From a checkpoint of a small image classifier: 32-pixel images, depths [2, 5, 5].
Rows from block 4 of a small image classifier, named by matrix and row number. Rows with one number belong to one channel. Each number is 500 + 50 x the weight over its row's rms, rounded and kept within 0 to 999. All counts start at 0. Numbers have three digits each.
After each channel's rows are labels from the 100 images, of 14848, where the channel reaches its highest value: "colour at peak" is the nearest of a few named colours to the mean colour under the peak. Only what is clearly more common there than usual is listed. The data: telescope images of galaxies (Galaxy Zoo DECaLS).
# convs1: grouped (8 groups) 3x3 conv (model.blocks.4.convs.1.weight, 168x21x3x3), inputs within the group 0-20, a 3x3 kernel for each
# convs2: expand pointwise conv (model.blocks.4.convs.2.weight, 336x168x1x1, transposed), outputs 0-167

convs1.31:499486520502455484545528389492516512499505474528559480546506572445453566438487477367496574409524629394559537464517558476468563546521417441508580452500581489555531545527505562499424515486403533497544479534530521504473460465493451505580432560567451464559464466602494537609403517541447496523575492472587513406499522464472527499450548567401483562494514461491405446525467546551489504454486523514568478520509448441428433472508454558505550422518545555512537544477462521551525554497445458426452389527535419496599400538516427497556463499468533510374450472493493490498451553503
convs2.31:511518498487486439511465494553459480512559483467476479506475565453518541447437473436464439547447434552561472361431512500528430517385567504479472532590465500554380549386514420564487503433465437529424516494507532517455466561474433405465415503511563468531502489451487489471544565421463539567429572481426522573477390433500543457507495425505469416481539434479421466541504459428505534495484477498443459439419415434524443564475491420449530503520494557457493500489459491495475510437525536529472477566465479430548
colour at peak: grey

convs1.104:498415460532415501525507564430444498504539525430520532540551498476538480486457449537554566470444436534531404559554482493561535437531463522452494468511505390535487525482436544561518454462514605539466484459493605489478435579541423607546365434463476492522451521482479508472464528408389514517560533546542472493582442519526521524558487449454438441563455509483542566486446431530512423578546382587396483636548525528452471464581505440474541437449527397475503472498514465497459483483488517521530502549461568521397562556439418529558456513460506502443510567526451544494430525511
convs2.104:576562477495487467544503469527430569403433485508484541430494569459527530506471493464478473452559498482477617544460439459475564497477477490524444587412514549520449423515503480576421502626432508497510540573545507591550535506496449443520496504467553578563477507474515431494503465443446589482441493388449504416461586489551482424505617433537457479539473481458426467495488457554646479476558444521519562455457521522533555516592477382447559532572455490478448458509394537571470403394477562540504494533536504404489
colour at peak: grey

convs1.120:442478561481570568484577521534524571504575410477461388544580466560524380494537553461503542493553498455573425429391518483497530512573537485485387546513473452503587510516511532463491548554435465458432505453457566519584598574501509435467502564544458454445447514482541536582427464432499521515560536577532479537485507528572534452567539462423546504518573533396501559489531495542438374478529573471547477451473406475528454486505507482409505521539364562476501443496549456500499504556483498542379515463583456548503542554497519526566558483522541451460485493460540560438501504439
convs2.120:526544540470442522537441498451502478476487457525510542517496418565445447509448479520443557410428553428507482534428539524382577464486434467513427479503490527438523415524514532539547482397578521507505464500374549404508546374512434544466487560470497478470513515474371469507478468423470485484479464524468449411440516468574558535456405488561555453513549440545565438495449580444381473491447512536475483513486495557455503459519479461490349503493510425485536476534466389513526509450431526477498545464482533471497
colour at peak: grey

convs1.95:456526552432506485550539516514523497536533478510500512438553491520500487487475529546519546506504550430407590502565409423475550528412576435533441451520533564430566414425379508471517537460541515499465505429448451522456461507457543501443459505476480500511408484538417426512411537460530522518508481395440530517377513473489513535565516499513504502422483474556519522462484538463495591615488578571484521504532393456489470535517383558553477443484543466555572533512561534526575473484558448433439542481559533486528474430439493503489555500494443403615435479507449454391396443393
convs2.95:454439477410454464484414460454488604570410561494489533398493524540529565539480436551444462478453498459521432471511559538542505411589528450543468548418446538448504571542497531513564522465590489507434511494536598491511484493532492545511514510451464435470393411471457423432554500478526428503415456463446514394531544560534490401461507509482510508423529477534504599508511394490459436454578483503500432445466527456434553486467513440382440521499539432578497373539409470419548475532456547425519504469513522497440
colour at peak: grey

convs1.62:435472449590497461493497510522471492489599412505514486527540559502487563493479536585492514496550406513393421434550448509559477499514487498481559453466425430537400504481523509529556505505460506399463476437437475480398452486454517489389471476377413490527497495563585613530526478459519580406524512449541537497584458452583533513447477488517490549434521557505506525448444560442472539490439505493527516449525504575462524452494535499567448474478471534596425479493425564538472454466449460522590479408456447507510356476516609571574534489552454443526496441504451582430547507438
convs2.62:372457432505507483438487483395454448458470498460483564440547520593434423422509509465453541578492479443543468495534560515513531491411331454396494550487499538461488490485490489423557515489461517472511404467483465482516449424448499453459569474399546456498440496503526509441483489431556471377541505519518516552520499406496482422470466446477523560394477417524460325493373421596478441532522433472476450435446430518465452559429509464513479501465504421478469459510464419478429520466445594487482528514491455457464
colour at peak: brown; grey

convs1.24:541471454542533554547621604509551536498478494525656481469519476478532551426459584429517539451501538427408490532496453491532563509552580489551517513502539502461539411481454507530407451613460505540459504499447513523478508495519434503543506403444498526518436501557501443524547488440531469551484528539537417519472482579475488565515554492507530522448514598543397434546576559550527509432383498436467503366558483461470407498511587498503609580499524486467541468540470476527496495439387528410424410535546464481504431444527530438436449460535445526541437543528527456495547471477
convs2.24:489414506530486439548464544541427539464432484454556478524347505411523520470455452459473575547471494465487550393485352554573562439461560507411415536603515465551489586472464456537487440524478542509490543474420509543451533412455517434514454565472540533499552522532482572500496489543454515550487496497518456491464333495411510407483488505471515458509496421517504477459596537449515458396475516510501488494476495427516498536535430448455442618532519521468510397519523502562504437429537559510531545582487487497572
colour at peak: grey

convs1.68:519533540410550607388374457445510499501485516426522482525447490518541425514550432460562519428547502435495411466420461563515550533568451421517547431532598428422474479496616511479548546498482561488551551489447543527523495518550540512528525445408477452440517470517600436534513419491477546429525487540466557520390506518498411406481445572462509454483523444478547600468510581401446494452527582490476548567470454444467489533539505515487491475524427529469442542387419530512537455547554491500430524502533522492473547490461427473467501531580494528447458505621415504545455519518
convs2.68:541486582478583543480425562512529493466538506540501438525548565545525505485473452527458462582530487452504515382425538465539488461488516481525538475529444476542434484489528461525480576353403400508516587358455494409505520458447512410518429530547536479545538515603419402485464549459472528425503548580544441449424468470515487487421414500456660447466394461467550447550483551414441508490540507516455435494503533540490529484510447537470467538527439505445520476478492476507506445559472448449507594560431450495509
colour at peak: grey

convs1.69:523621541451501501553475593476586526492476530438538534481382396508541520486513564428484468429473494488508549397454508552494477550503555415545587371483554561479533455463531431492413558499534512450475526522552498497567512558552521486442583534494529468451478507465489426519451435506499519496489490437548540470513516449539517460480376415461489500487542405430467603433442529491482490415600580454465520521495477459468377477498531388581531558497504469496495567485491491515536470483404546478438434378434508475547534496555397461483565493544539558490520551589481512436475524465
convs2.69:437538452459523495512415445554460476565537460463509490489514484488527516457523424513440499441535477428504488537481499474559499538472463496516515525452405462469452454490590520542471456433409527475553441455508449458486440509453459527502508466406506485472506493585476473467529529571473444483498462511601476441451570457488434489433513526406520430483507590520589478480499554421448511530567448450513463531519536430500521433473507501471498506520536445398580538477433510501477486564452423469483527526457467506522
colour at peak: grey; brown

convs1.85:567560500489473524499547591514495476517488513439439540417411533442529552482428342489495541511488488531406450522486514512544582522528510336461557371550521463473464415514487462599524445487451521504495538516473438420395547453526417487513518480527598530456554517453489530571459557519480595534534520434561529485428484493509561530584491545556489444530507599508479486542482489529423399516505584489496524524577410474482455421490523450409503387444494458547476405500470524547575507541480489491443497420526469495556522535540476506475510516489549453391574498473589517514504526552
convs2.85:468466480460466499494442428372385407412449405494396376480552501518505452481462401398406527535503480486518552473505528511464515547437457483427510561446420595495486476429476490481497568440452474464506433432525458471500483428434475457409507426535556474465399528495536455502445364460513570509516479448447544514419548442535436454343456536472495486468496538489410417579490476454482467579543456521467501437477404420484465535514437510517565451540464461501518500431493510557422443454451483534460528446456486452488
colour at peak: brown; grey

convs1.0:408496564489520553510482496531565465435524546349469510600535500462476517451465534520518385511523469470573565521357433502509420549567492383524523548534557547515498463482436498546481458514519463481424407423401467467476568528458521409464411441522474416444487540471494545513503535475456553459487498444446535458506493492539483469534484500496521453564536419498494484549472508595483497497604447433587550477454458510414456510476562479544425521377443527506408501525552574591573496485553502431483518479462449557453525503454489593504394506519445504463480425422506487409520531519
convs2.0:473527419539492493571546545537462520490490399404471556459435497490435545491539466461509504486453521514485409528570477496492480416499433437509479481441500519495504548469527494399553463426469467439555515435602478490504508521437449456411536553434521435536481553548470515505404516516510490471511516572538329532514484471447557452497548525552537531434447434515458468485494456427494451468486445450438384448454526427403468527468533515533496478499530576535472387442508489494462480535448503484406462489545475429501
colour at peak: grey

convs1.35:455478486427550496388482494469557531466542539518505571504464466477552441431515528566479431480508457462524444448460477410548536456444549498506546477475497450396403502490474544530517544541542370523525499513501576546542591570514458539475353441471602519534503546483465461450481441480388585521426516572579574411465548520414445527482482510518490474555520478562443515411565443500543555414423450548537499466488510564485527565501512498490469539519481348543559496497525497543554423506546518440498539465435502473429510531509384429429405536533383469523475543493490516488503458479
convs2.35:424479578582518519486447471510498495446495560441447484346438454474533546445565508527399548507452539498536537511549588478521532490546497502470474540529542587471551426419400444513448565470544595529501533492578539477513438467540496518442537529538535533477455520501511564457485458413480503487508490475441501536499498432521513451516510430601531561490449498567579501475609500496495446457531449532416477538508511568474520453448555476445435526580463491539541332558551469489388634484443447451425377434472441480453
colour at peak: brown; grey

convs1.12:437514485473562521534489459446498420540535413396487527457468407450487460497522543529448487636506490507499451578547553514485503490478498353438484500534538455506484330343476546514518432497478536526505432490448560470495462482470437466455572475494550524556451476546475425534459548528455487490526505534487482470555544485560542490416519644461445487542528409569589580495475530455493469377533534502481466506477544545553540478552471457410545577505614461392492526548486470554462510491496505427498457537533436436509558497571495574470469503469584464495571492571550477540469529518
convs2.12:484399531535571509507409494522537446482471499457415566492462461459523537483439466563508475505424401448596502556478559486501500551544500479500493589531567505425478448554441484530504613498431584508393472486427487470455490419513479475482543521522422470461572479509465503458516507510507481418456436470412496562550533455457493511528516496637476529439506524613509473447509571451471506554503524625480486452510506513584587380492539432480397432453561446589460553428463471506392504441510493409442425556477447513511
colour at peak: grey

convs1.71:516527517501563550517510511514476458480543535517538447506555530502512458521526398563542423495519495477586407506488558566462476526486373503434497517601547509530566493396502544470527558479435543588516508506487539461405357519519548541501555537512434452533555471529508542583439523428569450534549453598379517554478497561494457508475513499454490495475573464409466523464534513450446499511366449551491509549501523529451530546499466471487353461535544550502515469522617469519613494530619481522527568533463464482493467575552512489571555482430533405404474545539523555584518452492
convs2.71:518371486470500486562514577415503475475544545513510483534464529515510565468483516466546561590481518535490450365500432445498526380449455550486509508535492474533492522418520442489439536449425468545469552512448448581406509393477549493455459510472530434462494471447489478515467560536483428628497539469567555533509330416500479410531398469508525482472447535488566469527504583596457582507411508457510443459464474479508435479464339496492532505510503500432558459450504529565411433481510488563526587520516481501550
colour at peak: grey

convs1.45:514547440449480570522509499455533502449476552398403476495364528528528528519404548560561503465473521439437414473560482427408568454481474420495646534505529512571511478453511502533439603540443527632553523463543441585529421507528429419494481547520487428433496565511457461497521585538434557575406421501480377458500540465507466521526522478432483539465519492545401502537532517424542544469449473508583534472506457546520555552494442465527538516567476501482492441533547514516550465534552382412506537480485472490450461563518515502560493457428531483553489522495478498443392448484
convs2.45:529467540606538514566523484524527502514559557473444519581493550467589495466553487443428463544519515487442533411484508482497439548535609528488428476557492501508499387443560502549539520439490515495446524487529406420526453566507494484451496512515500449444598466524472504420470391538443540480445516507476457508509505592529455530511518518529538467433481512514533461557529467403431619468620555500523517522534531482517572370405504431551387533453494562525510555418484522484503453508473392456500460536432490555517
colour at peak: grey

convs1.13:560553424504524520518441479393515454441530527446470481408474501337476483499562551485443404555550494504422411478535513504437554502441483523443480472550570473452463488397386484515525477449485510553518442538449553509531439532520442533420515472524434469570491487548484583485360446474458466525420614568614513496489517479519474364501440511537476501468449518479516510563523462445478467390516507459449487391573580468499563492498510538566490463544528554461531514486506408525455463444531545492553390468504476481441493585551513525501393516474497514466472454484547495547497493404
convs2.13:499503582530441353490486443498511381591523485492514432481507392542530492436491516488482527468459592479558573518447439520583531538495487423458456546610511529514408425457473499439515517530544524436446440435410438476425415445583479509486457588507413479483548496415487522484501483546389371480510494448443563485507475479490467520433442510477517415451526401573506536476523504420521539454453630577509546538510546458582525425438425461474503486569522397467462510470496526437452411451529537567516488382449484572439
colour at peak: grey

convs1.106:544488501506520574419449531339431441521555550431526480475432477417506570492490562511524475464476480593411443518606611570544492508405513542465572513456489567469470479457435440478435501607562480507570460562489495484474469495533465481496523545524509544521489485549381449527571510527516447575443381491487503537490382485527421443416514531483517445479504448454528505528549477461499525412466520560545441481518497477582438494531456505591409511486566477432462565444465501505481444516426549508514408501538529478525612517369450491438503524489483554536507465470464539560471517593
convs2.106:433582340494465469434554494438487614591553505507387595498514523550470445436531512549470467537486498460555369498489520423616565514534425480520576484517468486454457561567551454561466532465510453472488541574591557474483403475492411514556592486394485505435459438504513427459502585453538554446427510501486462575564576532569427507483562451549483463430412472450506505473447499517541471497527466446468424447486509494461505570466499491466450495435547434557459434548466457439467486471527506474567490501472411564465
colour at peak: brown

convs1.140:432501490475461495493502488465554507469541479488501425563510496487498507298410464394521494401456540564447457490418447589474479444470476479374467471536479531552529483465519420482543543521564541557466481467487421485451536381398534531484594567454486450458521543512599585472403445497434489521555517491464439495529520481573528494480535476477477531478470443419486488429487524489429519518531587543514500472389535440551554561550509622624566448440418507516484440511540548542508487525472442459442457509522441443567506543493492471490534503483523517498473547471504545494463441373
convs2.140:503488487487438452475462579533451527430507519521467493494616490554457540460435433517581540467459532515539514492545583620511496474485509497519532496569558412493415517532484569567497455453545548523389423426466544515569631482511540506552395511516546502459478526488442567475545442503454497474511592406500439492497486540450519469446444451527517471474540524486475447558529471428427470534431487572521529498524522473540496530573505593464442527432450489510488489500491427489447486466491509486520578531499512507546
colour at peak: brown; grey

convs1.79:497487500435465522488547550492445399586468431609516482534471490563485455430522452493491433595535462610455569494492564448518445541433488530494501569487478533569445479514594480530394540452432475471487452516450471553498507465463602502512530477467463480493488519564508522553475560521436539529541470523403423463421530525388501513485497484469576515411526493553544474516494428566526438557470468654524447627459476511567531451433395398421370457478485556521558455446510504507568529552504519410532415507468499570522449527480467471557505488484493439564506504537502465493491399459
convs2.79:450448544468498483578442524506445445464472477561489477491549506482471510512505458515635433485516500520482436512529458579429561404483518448564360509459548525483495481472521515534561520506559504546470486541438496499633531447458535407531457554493449405610565527548424603446441470476507465482455554448420490481526436486465498433475530543465460521437453470544537517532475466555462502412489509575555460533536510460483507526515434565536451493500499578536569415517527446421480467536527481481494539511513489465486
colour at peak: grey

convs1.167:357486477524487457545507423474557519548519519500605524497562575546550591551453489509539572508440514444468463523582601566498565553478451465492561538566417489525436505490514530477591505497492382527446434571437446446419482517525523617566477529500501454529626513473555542558449510455441566460452451439511533518470588541453455442547487485544502492491484493468492565539464460466529619424449405517524519465437467487476488493467528443473500419527523400455514440522558428480565490570463600520441553478417517455493453511535535504438548474530500551615447556452547504436520529550
convs2.167:480487547418440485491465495350455428470467563443468465441505445374565505426331519461435558552459532441452563490476490440519594565500419601345513566479550484512466391483485430517419510493528496424493418539420548511462511439463396450484544381493523491458479526459570466480491518452498489535511544470535526505602405497481423543505440483443522507506529505498500488467374398505467499508519530565438449482451411535519527521542575429512453561611492566431532524495501408511476482508483472480439535502457484509517
colour at peak: grey; brown

convs1.111:505437471551494460543508520512502557526551510458477435482571516541487474536534532394358441518531479532410492517433578522517503503494548463564432598498450514516573452532405447539428541577494440465532483462518372543562512551489442445509605563493507511486513468540470583579468507447478487504493555603576565398513487475563497477583539490500483550436534390454470477437503500543520466480462471554538515473498482489482577510541515442413484468561434535411457483474600348382448517560490515430495494481452542489465515414454462482448453547474514543410400512423467523501461529520
convs2.111:511501513464418494480517403516492555439506542402544540511469539541442457431452405478495541524458540433527448532399505471487637445479421491498543508510510468426478464431515428544479388550538531494495490549509524449524465520525387484458470501452585482359463503464419504507499446485447485436483539484468417474522484520535476529508511418531528389504478480521486504481495576498466507544521521520472434546449499585551444504492504362527376555441548505476488506510419374517471507575413546476451465501425479511491
colour at peak: grey; brown

convs1.96:453483489504534488498505410551478554551467517625490532500457422476491488421467551521474493472461403506501535558569437511507512332410516498437463527483550488521494486450502535524556491459468556519472469534519492432386532587595466500460421455502464498526533502422479578406532417408564448494490589535521526418538554427488391416485498476510410449551525521551537482484560408499544512510460529521513570468445468590528535461503460543437490508460458630441545601567541530438472558482539455552502511547484538482410507520539569527556531490510532560516470515514401601475416467457
convs2.96:596548508455512560498469492530456514455433495471566542448477462519482463467588528455497530522533500459615534513508528555450490485499476484596490575462558466440529475532615553488515535595582553445548513499455508453543536557495502449579489479430485516389499587454494475423485477462497536490420463439412444513379539548489507422532521502474505421539515571510584487394541398523438490496524400444479506543551561511437537441463514456448388555456457501548407473467484505448556432493437558551479498528462548472500
colour at peak: grey; pink

convs1.17:463490484485568446471538448524492461461416546518471590510468517433574509445413575483493469470483501477486563447486415485536535605532556426442431505530427475550406452456435506473488400512494470449538439481409479552464498429563417477421400500459414520523504533531497525587455566546492472505459462513561511531528490493471412384426545503477493388521507425516553544543432500489440459471500496438381616456513574488585548493583535453551535418514466416501483570534452511493484471537558450513589401530498446494524420484492429495574406468520471556570528545468473484529458514521
convs2.17:527524431515450442478563518501468519478486378545507579665481573475444507425481541463462474568535443466506527490579451549483413535467539467452439480484506536543489446604541608537475475481408480608525533481476529507541488510460448352598448469562457486494518547436555514482538613593428544550502472514560547545443461517484579505501546532548458504511541455486452597420505599495520500518516487429548565462539499515515481432539485486476470449440503492435424485531537506422521431509557609467447480510452470450439
colour at peak: grey

convs1.77:499564420479481481540475503407522480507468507520482498488583533371472498534559546493522457502525516504538508463581445503547456430433419501555516406502531460439553508562464465538421478460412464554497481498523591571540486483477402410458507407492543466383574539461502450513602440468478519489504501476461565532517564527542389541495576511410530533419449517538532485469439429501492474450564523434504537441414508507538506514517509351430419470458411487476413441398509542509455496449480504416466466545441483538563429484523545546507454546504423408446501487398457500471531411484
convs2.77:450520426551494458489456473535520543467501459452494451457542490482525499466496513602428481521469577535486458491451521531529560536501508534530458478436538519511470432463577524470553588441569559502562585410448462436506403438441526538478547499509533439485485549459467423468408463441469506482439474467497506463459497520463498552513510422506577459458473414572547496491543509468409441415451408508525436390398476466461488478405481537435539459510437521477533528399455482408506601514477579561384512454402453497504
colour at peak: brown

convs1.149:537443516439475376496415493471553519522566501447472554518513491460466479476421525497569431485469510461479523563559475475469515458463526537503590500434600479458532500532478496544544489489430502543522545514509574532524544580493506468458563556498499516461538459404455432482518464570526497487593475581482530492509490455586559452500520454540423460540522534433545451456502429406494556455432538579458525613456600434497454564501518607545578578548502520474525464502575474404571549562537429446401377475568483429447512538554486542479447534531443376432551502485477482494501371448
convs2.149:435493486400527482466441494469455477602464511442459478448547420533518467481496470550484499480421544455450478524507601534505527585534484530557456457476477508335456513494536467386495511441497424436484512533458562451510459564589434490542451466511528479407437424437494515416520494476540464508539453477518499423537472441464415484585508483505470507473378514455426447527550452506446456477541519485444539407502576626411551505506533545495496479466487420555486476486444443524470503505453545560437444565531477468412
colour at peak: grey

convs1.99:576514438501493538456504453445571574586454567501455561355491490472505415581451467525433441566503471556445426389478574414528496496539512368504563441507521553457474381503554480513543541478504492448541502584460505586440544511530457540489474525509586377466541496527489522539457559391469584433514465499475467505426503501528515453505523515477502565449481524503431469524519491494447430609553439506630524399564405457509478544486531470517547442498498536510483534492483528569402544528483572511468433550452450523453527584481480507469504512442517479404584434520547514516506543522
convs2.99:418533518523498466570504444445485483383527485553510583468511574548526459416494433477379581505530536541428455538495541428369527558512520494370592469497468511500502511450414433494476580466469529491512450444526503496561465506401520505421508485496501506405540524563464495529449520474518503377457481495497576505551517410536564422383500562531537487469522567501437488529500414480505467485604394560481513466505510491457488522535528433561447503490519517479496525524494491563471464547479475430396509472512373487526
colour at peak: brown

convs1.5:504437441531515418568530375388549459454512466433502441454534477452500462521539515497582511548426524431484535531547516382497498435500511383381477519517465586510468440535492569566548491465559525474419502493478525491438491528392479480440502488426389439504372437537457525497423483451441485514543518565485427553539552488598477355472563475489450496536480453562545508586500473446399428449497484547519475443516551466496498523533529497555479520525492458512541503518539487475510518498479487497485456417396497471538593496525472520437508539489579555448501546500499383564381501520
convs2.5:508469514551485503469440579444505471460507562516421537542522473533463532525411473590542440423380470523496501526561535618543462408469416446479468503471512485378487418517476471575526490442483573527454454443547527456580544496400487509600481535519424456519502484478503555483515415507508420427527582419378426624412467492569621494513524485473437535442567475529380500504527443530426454469503557540538526522524597512563476558443507507512514473371488534514500456384558537419444425498466499496495497518516490495520
colour at peak: grey

convs1.138:444481415536457454555479442504577519402477547502582513391510493399526555486488499564547441497451463420392529535501535468470574487500517508550528493518485471438361507559377567456457431353486453437443548533547437436438526499560426529459510412522385473573509459443480520490551502414566434391457528545509484536510428530562510485454481478476533547511511514558518467534539514482472501531532429518495517504472501493447491514419389533491578528447438484595543474521513469577486395533553510498483494447430519551524503473475464430417560459422546525418454510525467457431505495478
convs2.138:542454451507416516510507491514465496542537408506458555595458518534444474443520566545416449480443477565453382513489562531594403433464509511539483563520577377553522490561551504460609434498538499410502516442469519513392439518394532467391500567413425473536482459581545443395516454619479470449425561572475513425396543464613525520434417433509486519564529478529490509514572497571477557450576413492507432405473560519419489497439508457504464563499440532463497441483402500502426510507482458453480476521534536516447
colour at peak: grey; brown