Rows from block 6 of a small image classifier, named by matrix and row number. Rows with one number belong to one channel. Each number is 500 + 25 x the weight over its row's rms, rounded and kept within 0 to 999. All counts start at 0. Numbers have three digits each.
After each channel's rows are labels from the 100 images, of 14848, where the channel reaches its highest value: "colour at peak" is the nearest of a few named colours to the mean colour under the peak. Only what is clearly more common there than usual is listed. The data: telescope images of galaxies (Galaxy Zoo DECaLS).
# convs1: grouped (8 groups) 3x3 conv (model.blocks.6.convs.1.weight, 168x21x3x3, each kernel summed), inputs within the group 0-20
# convs2: expand pointwise conv (model.blocks.6.convs.2.weight, 336x168x1x1, transposed), outputs 0-67

convs1.80:494484483534492501514464475496484489460505521520471441467468505
convs2.80:458523496507518499518511508530483530542487497468455538496519514511460518522497500494452517497471514495505505513536471483510544497514497496478525517495464515470485520468525503504484460524551508459532494498
colour at peak: brown; grey

convs1.85:513535558514493528491505529514522504505533540537499466500517485
convs2.85:501482474464521499489481487516482520483505475514490490517502485499461450490508471509505464462509480525447490498479483484436498443519510504517465450470498502478474488481527525529503489466494465471500506492
colour at peak: grey

convs1.2:480484500466467505503469476452494479520536449497505517469494516
convs2.2:539456518492532510527470465503473499537490494468497493541500473509508528481509502476470511522477471510531498525492512482512516529492490502518497473535479466527523519514505518507471483481447490477547479477
colour at peak: grey

convs1.101:476502475481494488442466497515494491546517449494498503513463505
convs2.101:471535518520494468497504484538552507496460481464496495475518494488534531492478505483471502523510506514520506530482461511496505540543519511473479472516479505536479504532459518518517509456532491508466471512
colour at peak: brown; grey

convs1.111:474508521446475471479507515463505480480506504447487464516492501
convs2.111:507516519519515487483495553542506518495496504498489489511507504511485531505453528517497535506530471563523505503513507541505503550468485519500520478515559514483494510521548514475561518463517549571488496529
colour at peak: brown; grey

convs1.23:454465490444487467458527481485504488486483492516513473498506480
convs2.23:514506521526515494543468459477489504522551510487504503484524465478498505543466499484464519535492473525488501525507530535469523512508498540484488476544546506476512467517455488487514488466532537513493497496
colour at peak: brown

convs1.18:439492450471480495489491485465498491492513497492505481477453481
convs2.18:506525518548459468543524528508515512509488488475554503508490530538495499548489505500532546527507495501504501498497509554506553519465499539535519499503560488500494490492493546527559532498525523530529505526
colour at peak: brown; grey

convs1.91:485514496502455515469498469470425504482503483481501509477495482
convs2.91:502542486515492494520481520527509517510509518532495477462513533498545544491453495503508489522481444488494501490476490503524508527485506500519483486549485491589494543574482537550515521489467498540503510505
colour at peak: brown; grey

convs1.82:487470521506459497478465496458486494519462504477540514476496463
convs2.82:460509518516522473556502470485487498541506532468492467488460518508507519549523523470529477497454494510504446524511480477507522509476495491472513476540499493485527481480488468447481509486472488496538522507
colour at peak: brown

convs1.133:498512506470468470491511486519484491429516463502527482475490520
convs2.133:452484482528520478426509513411512477480494524511440432477429478480486524465492526497476502511470536485502463462520477489542484500457447516483538461494496504481472496492430476507502522490515482531517502473
colour at peak: grey

convs1.63:493463497500460490479484480468527525468457467509505485478515461
convs2.63:529488510537465500509505483515508483514521469512542480508492539514494530490479529503537544520489494476474526500517475518515518504507472528544533479511521528531502509531550510500500566490546471514514534500
colour at peak: grey

convs1.21:448487483509539495496491477541536499534515491510459503528486478
convs2.21:539511483495481488480516500474514453488464465510497487439476541472491484528513478542496506489513502493477485475499495510495458518486486467503487496500459454485452508520476517485456498488508472476463527530
colour at peak: grey

convs1.42:470488540489491489495512474506536483513504442509545497460516489
convs2.42:499492503547526508484501496507531504489524494521524495496496465506537486430515506473561424469521477532484554514518489537470485517496522513493462485459481510535500540514497471519465521491497448477468461508
colour at peak: brown

convs1.143:535491476471467450471489493472500497472502472510504480539530521
convs2.143:468489481542522481482508526456529484480502482518461466476465500501490555490494491508487505479512529493542477466529476503490482505456469497475521513519484472477456492507445517504471531445480484567474515490
colour at peak: grey

convs1.94:512443507492534504523489497520501505514434513519512527479512529
convs2.94:504521523503501448497481482503489462501435486502482493506513455500467495510439514535511507489433546499508504497476487495459508521506469471507464500491489500486484497503481521487496493482514490462511487486
colour at peak: grey

convs1.118:550524494503507489461493485503469491490490500504472438539477510
convs2.118:518469472497569509505543541486477508442504548530488514486507484480522507481507482491468515504466516455516495481502508513480518486523440468486489470474489522489491519483465462470466497490530482489485522462
colour at peak: grey; brown

convs1.145:522451496513482501466474478513491486489529494476522445474468489
convs2.145:495499465507462474458506502472533461492534516491497477544481532495463479524479518495451464495471489512490535475491512476510463496494498474519539457523521505527452484487478473528494534528534514518507487473
colour at peak: grey

convs1.152:517474530472472511498493473536463520506465505478502487463455483
convs2.152:459504503472499503548477518521487491519552552482488471524497519510586511522449495462467491491457459524519471509518478474509513504490489467483535461575468507509524497532514482518520517477431538506531473527
colour at peak: grey; brown

convs1.112:454456486528462491508495503476456491485501486465479533477513502
convs2.112:510477490455498515462494509496536488507471454508464536499461454495483479529520532527542451488529460519514461495499492552460451519452534510493508490482471456502500509527476518450498501477529481474480460518
colour at peak: grey

convs1.108:508477449443511509514525500499489509498520463471477478516460504
convs2.108:507489476516522538509523497497471499482474530502470518493481492512465522498522521506519465453501500504508493446520512483500499488516484451504561503512503489460513536504478510466489487518492495512489511478
colour at peak: grey

convs1.110:500484467487469485493505501502487527458489493477455484526451458
convs2.110:525517507509524478469536538509495505486489501540513506495533527496472497488464496495444473483511480486496506490500450561471503518500484489490483526465483500511492553510475521507516472507530510490500515474
colour at peak: brown; grey

convs1.119:535502474503468488487510531504464539480451489500493476459499472
convs2.119:526495502448518459438497516531523489521431479505474475497508456498479504498479453496504483540490502442515510483503471518490505462487526519506451498489511460492485522452484482500484496496488504544494491490
colour at peak: brown; grey

convs1.137:524514522512490488502528480524467467521480507568508487523528519
convs2.137:493499501447530522507525487447551474465469504487502498464488480526487490501452488507492468496486538507519527529482501474457499506497463504469513491490491498485499494485472470494478510502493479479491509526
colour at peak: grey

convs1.40:488488484493465515507463453511522441511488465479505488496515467
convs2.40:498472509527511506475453463510488508485504507494501519487491447517506501480466531505468480541508487473469485545516467485516503510504503506505506514556524506493486497525435494449505471487506529488501486476
colour at peak: brown; grey

convs1.131:536489519504507557502514479522441519512472514512501504481513465
convs2.131:495542489475484488525463466504483478488516501488484521475509456508516474478486472483498472497475437512495471527509527506470502494511480471504482446489472477514474538505501548467481476498492483513504464477
colour at peak: grey; pink

convs1.74:506540477481462457488504522519520474516480525500530510519460532
convs2.74:449497473497494499511465522486476473534462492505483509471472527459533505481486477492475479519514483467501458514529497487459481474436465477449531498493459480486475483491456488508460532495529490492507481459
colour at peak: brown; grey

convs1.17:459473451483482503487484495478498508462484490465513514464488457
convs2.17:488530511510512442497500481506509497464508501559513473474522503516466516526483492491479517480519497504477462502526509502506472510436513485488511513483502498447504499417465499537494530532527520509470517541
colour at peak: grey

convs1.103:507436446494510513517479522526482518512475518521500536492491515
convs2.103:489501478515488482493503522522508490482465474506480461509495483479482465480486462562522446477446514446504492509476489463464511523516469487511500525502505469514498478503489483490471472486491479459493478530
colour at peak: grey

convs1.130:490506514489494535506500503530487494515526498452522443494444489
convs2.130:469481483475479491490530506467443487487469505532501491462533458481476528488504518467508520459482463499469471472502486487462498444506451502494448493429501485466516518499507500457484481524481508488533465450
colour at peak: grey

convs1.117:497540497499473496486473513471499476513514456460502510545457521
convs2.117:504466522507481500486458532506439512483540469477526514491487503521502504515484512472477542510495513453480504489559497486529526538484487550509507498520485501472511506473504493461553481491533514495538463503
colour at peak: grey; brown

convs1.150:483479515480491478529467457520555498449474488501499488492487493
convs2.150:489497449481542529501444489504486478555485503466483490498518475468491516480482468513452518517498447474483511486480495445506515502506497497491461541500475491484495476507536448481477493483500520471517536516
colour at peak: brown; grey

convs1.60:470479480509508476467470450520510510474515477534549492506483486
convs2.60:458502469479485507463469463545506509516499507535467509485504521496533509467466518506539525453474496449509498455495493520479501458507540498495475523461492482522527484563487505484546581507524477514511442494
colour at peak: brown

convs1.28:476480489447451485509523489498491499475480481487558487507476490
convs2.28:510498491522516519520480459488458476527519507542496486487498468505527467518464469526514481524521495522498497563515464535490485481471472516486462499529521531487490469524465512508496481463540487505491471496
colour at peak: brown; grey

convs1.98:485537530481502525488517474480470499502527491511506495434476464
convs2.98:511520472481494479502470520513504467541510466479482500486504509484487529537505491484463496512489535507507481488483510524480496526499497480484489519492489484478496491511543530499512510472518481493486506513
colour at peak: brown; grey

convs1.11:470476462497475505495508505461495505505505513482505465505445445
convs2.11:475472497509479517560489519463511514525514507501568529497480478504545447509529483481514477468476489462518480446523498511494517467508514504523446462512504462508481444541446506525493504481484497533496486464
colour at peak: brown; grey

convs1.59:481502473518486474486461464514496512433494508506509484450495492
convs2.59:494499507507464507473507503490526489504520502523516520510507501531500511539522507507480517489491516515469553468540506504491508511511499504514495533523536510502556521535549531541544528506485539506483500472
colour at peak: grey

convs1.134:540532496498474511480472507497473454487457467483482515494482464
convs2.134:436517498537497453537542525481525484488510472514507471503519524481491499506513436478491486476471476496524447475519527493495467558494491497470479445473485491530532472503485532509506559512537483532517493514
colour at peak: brown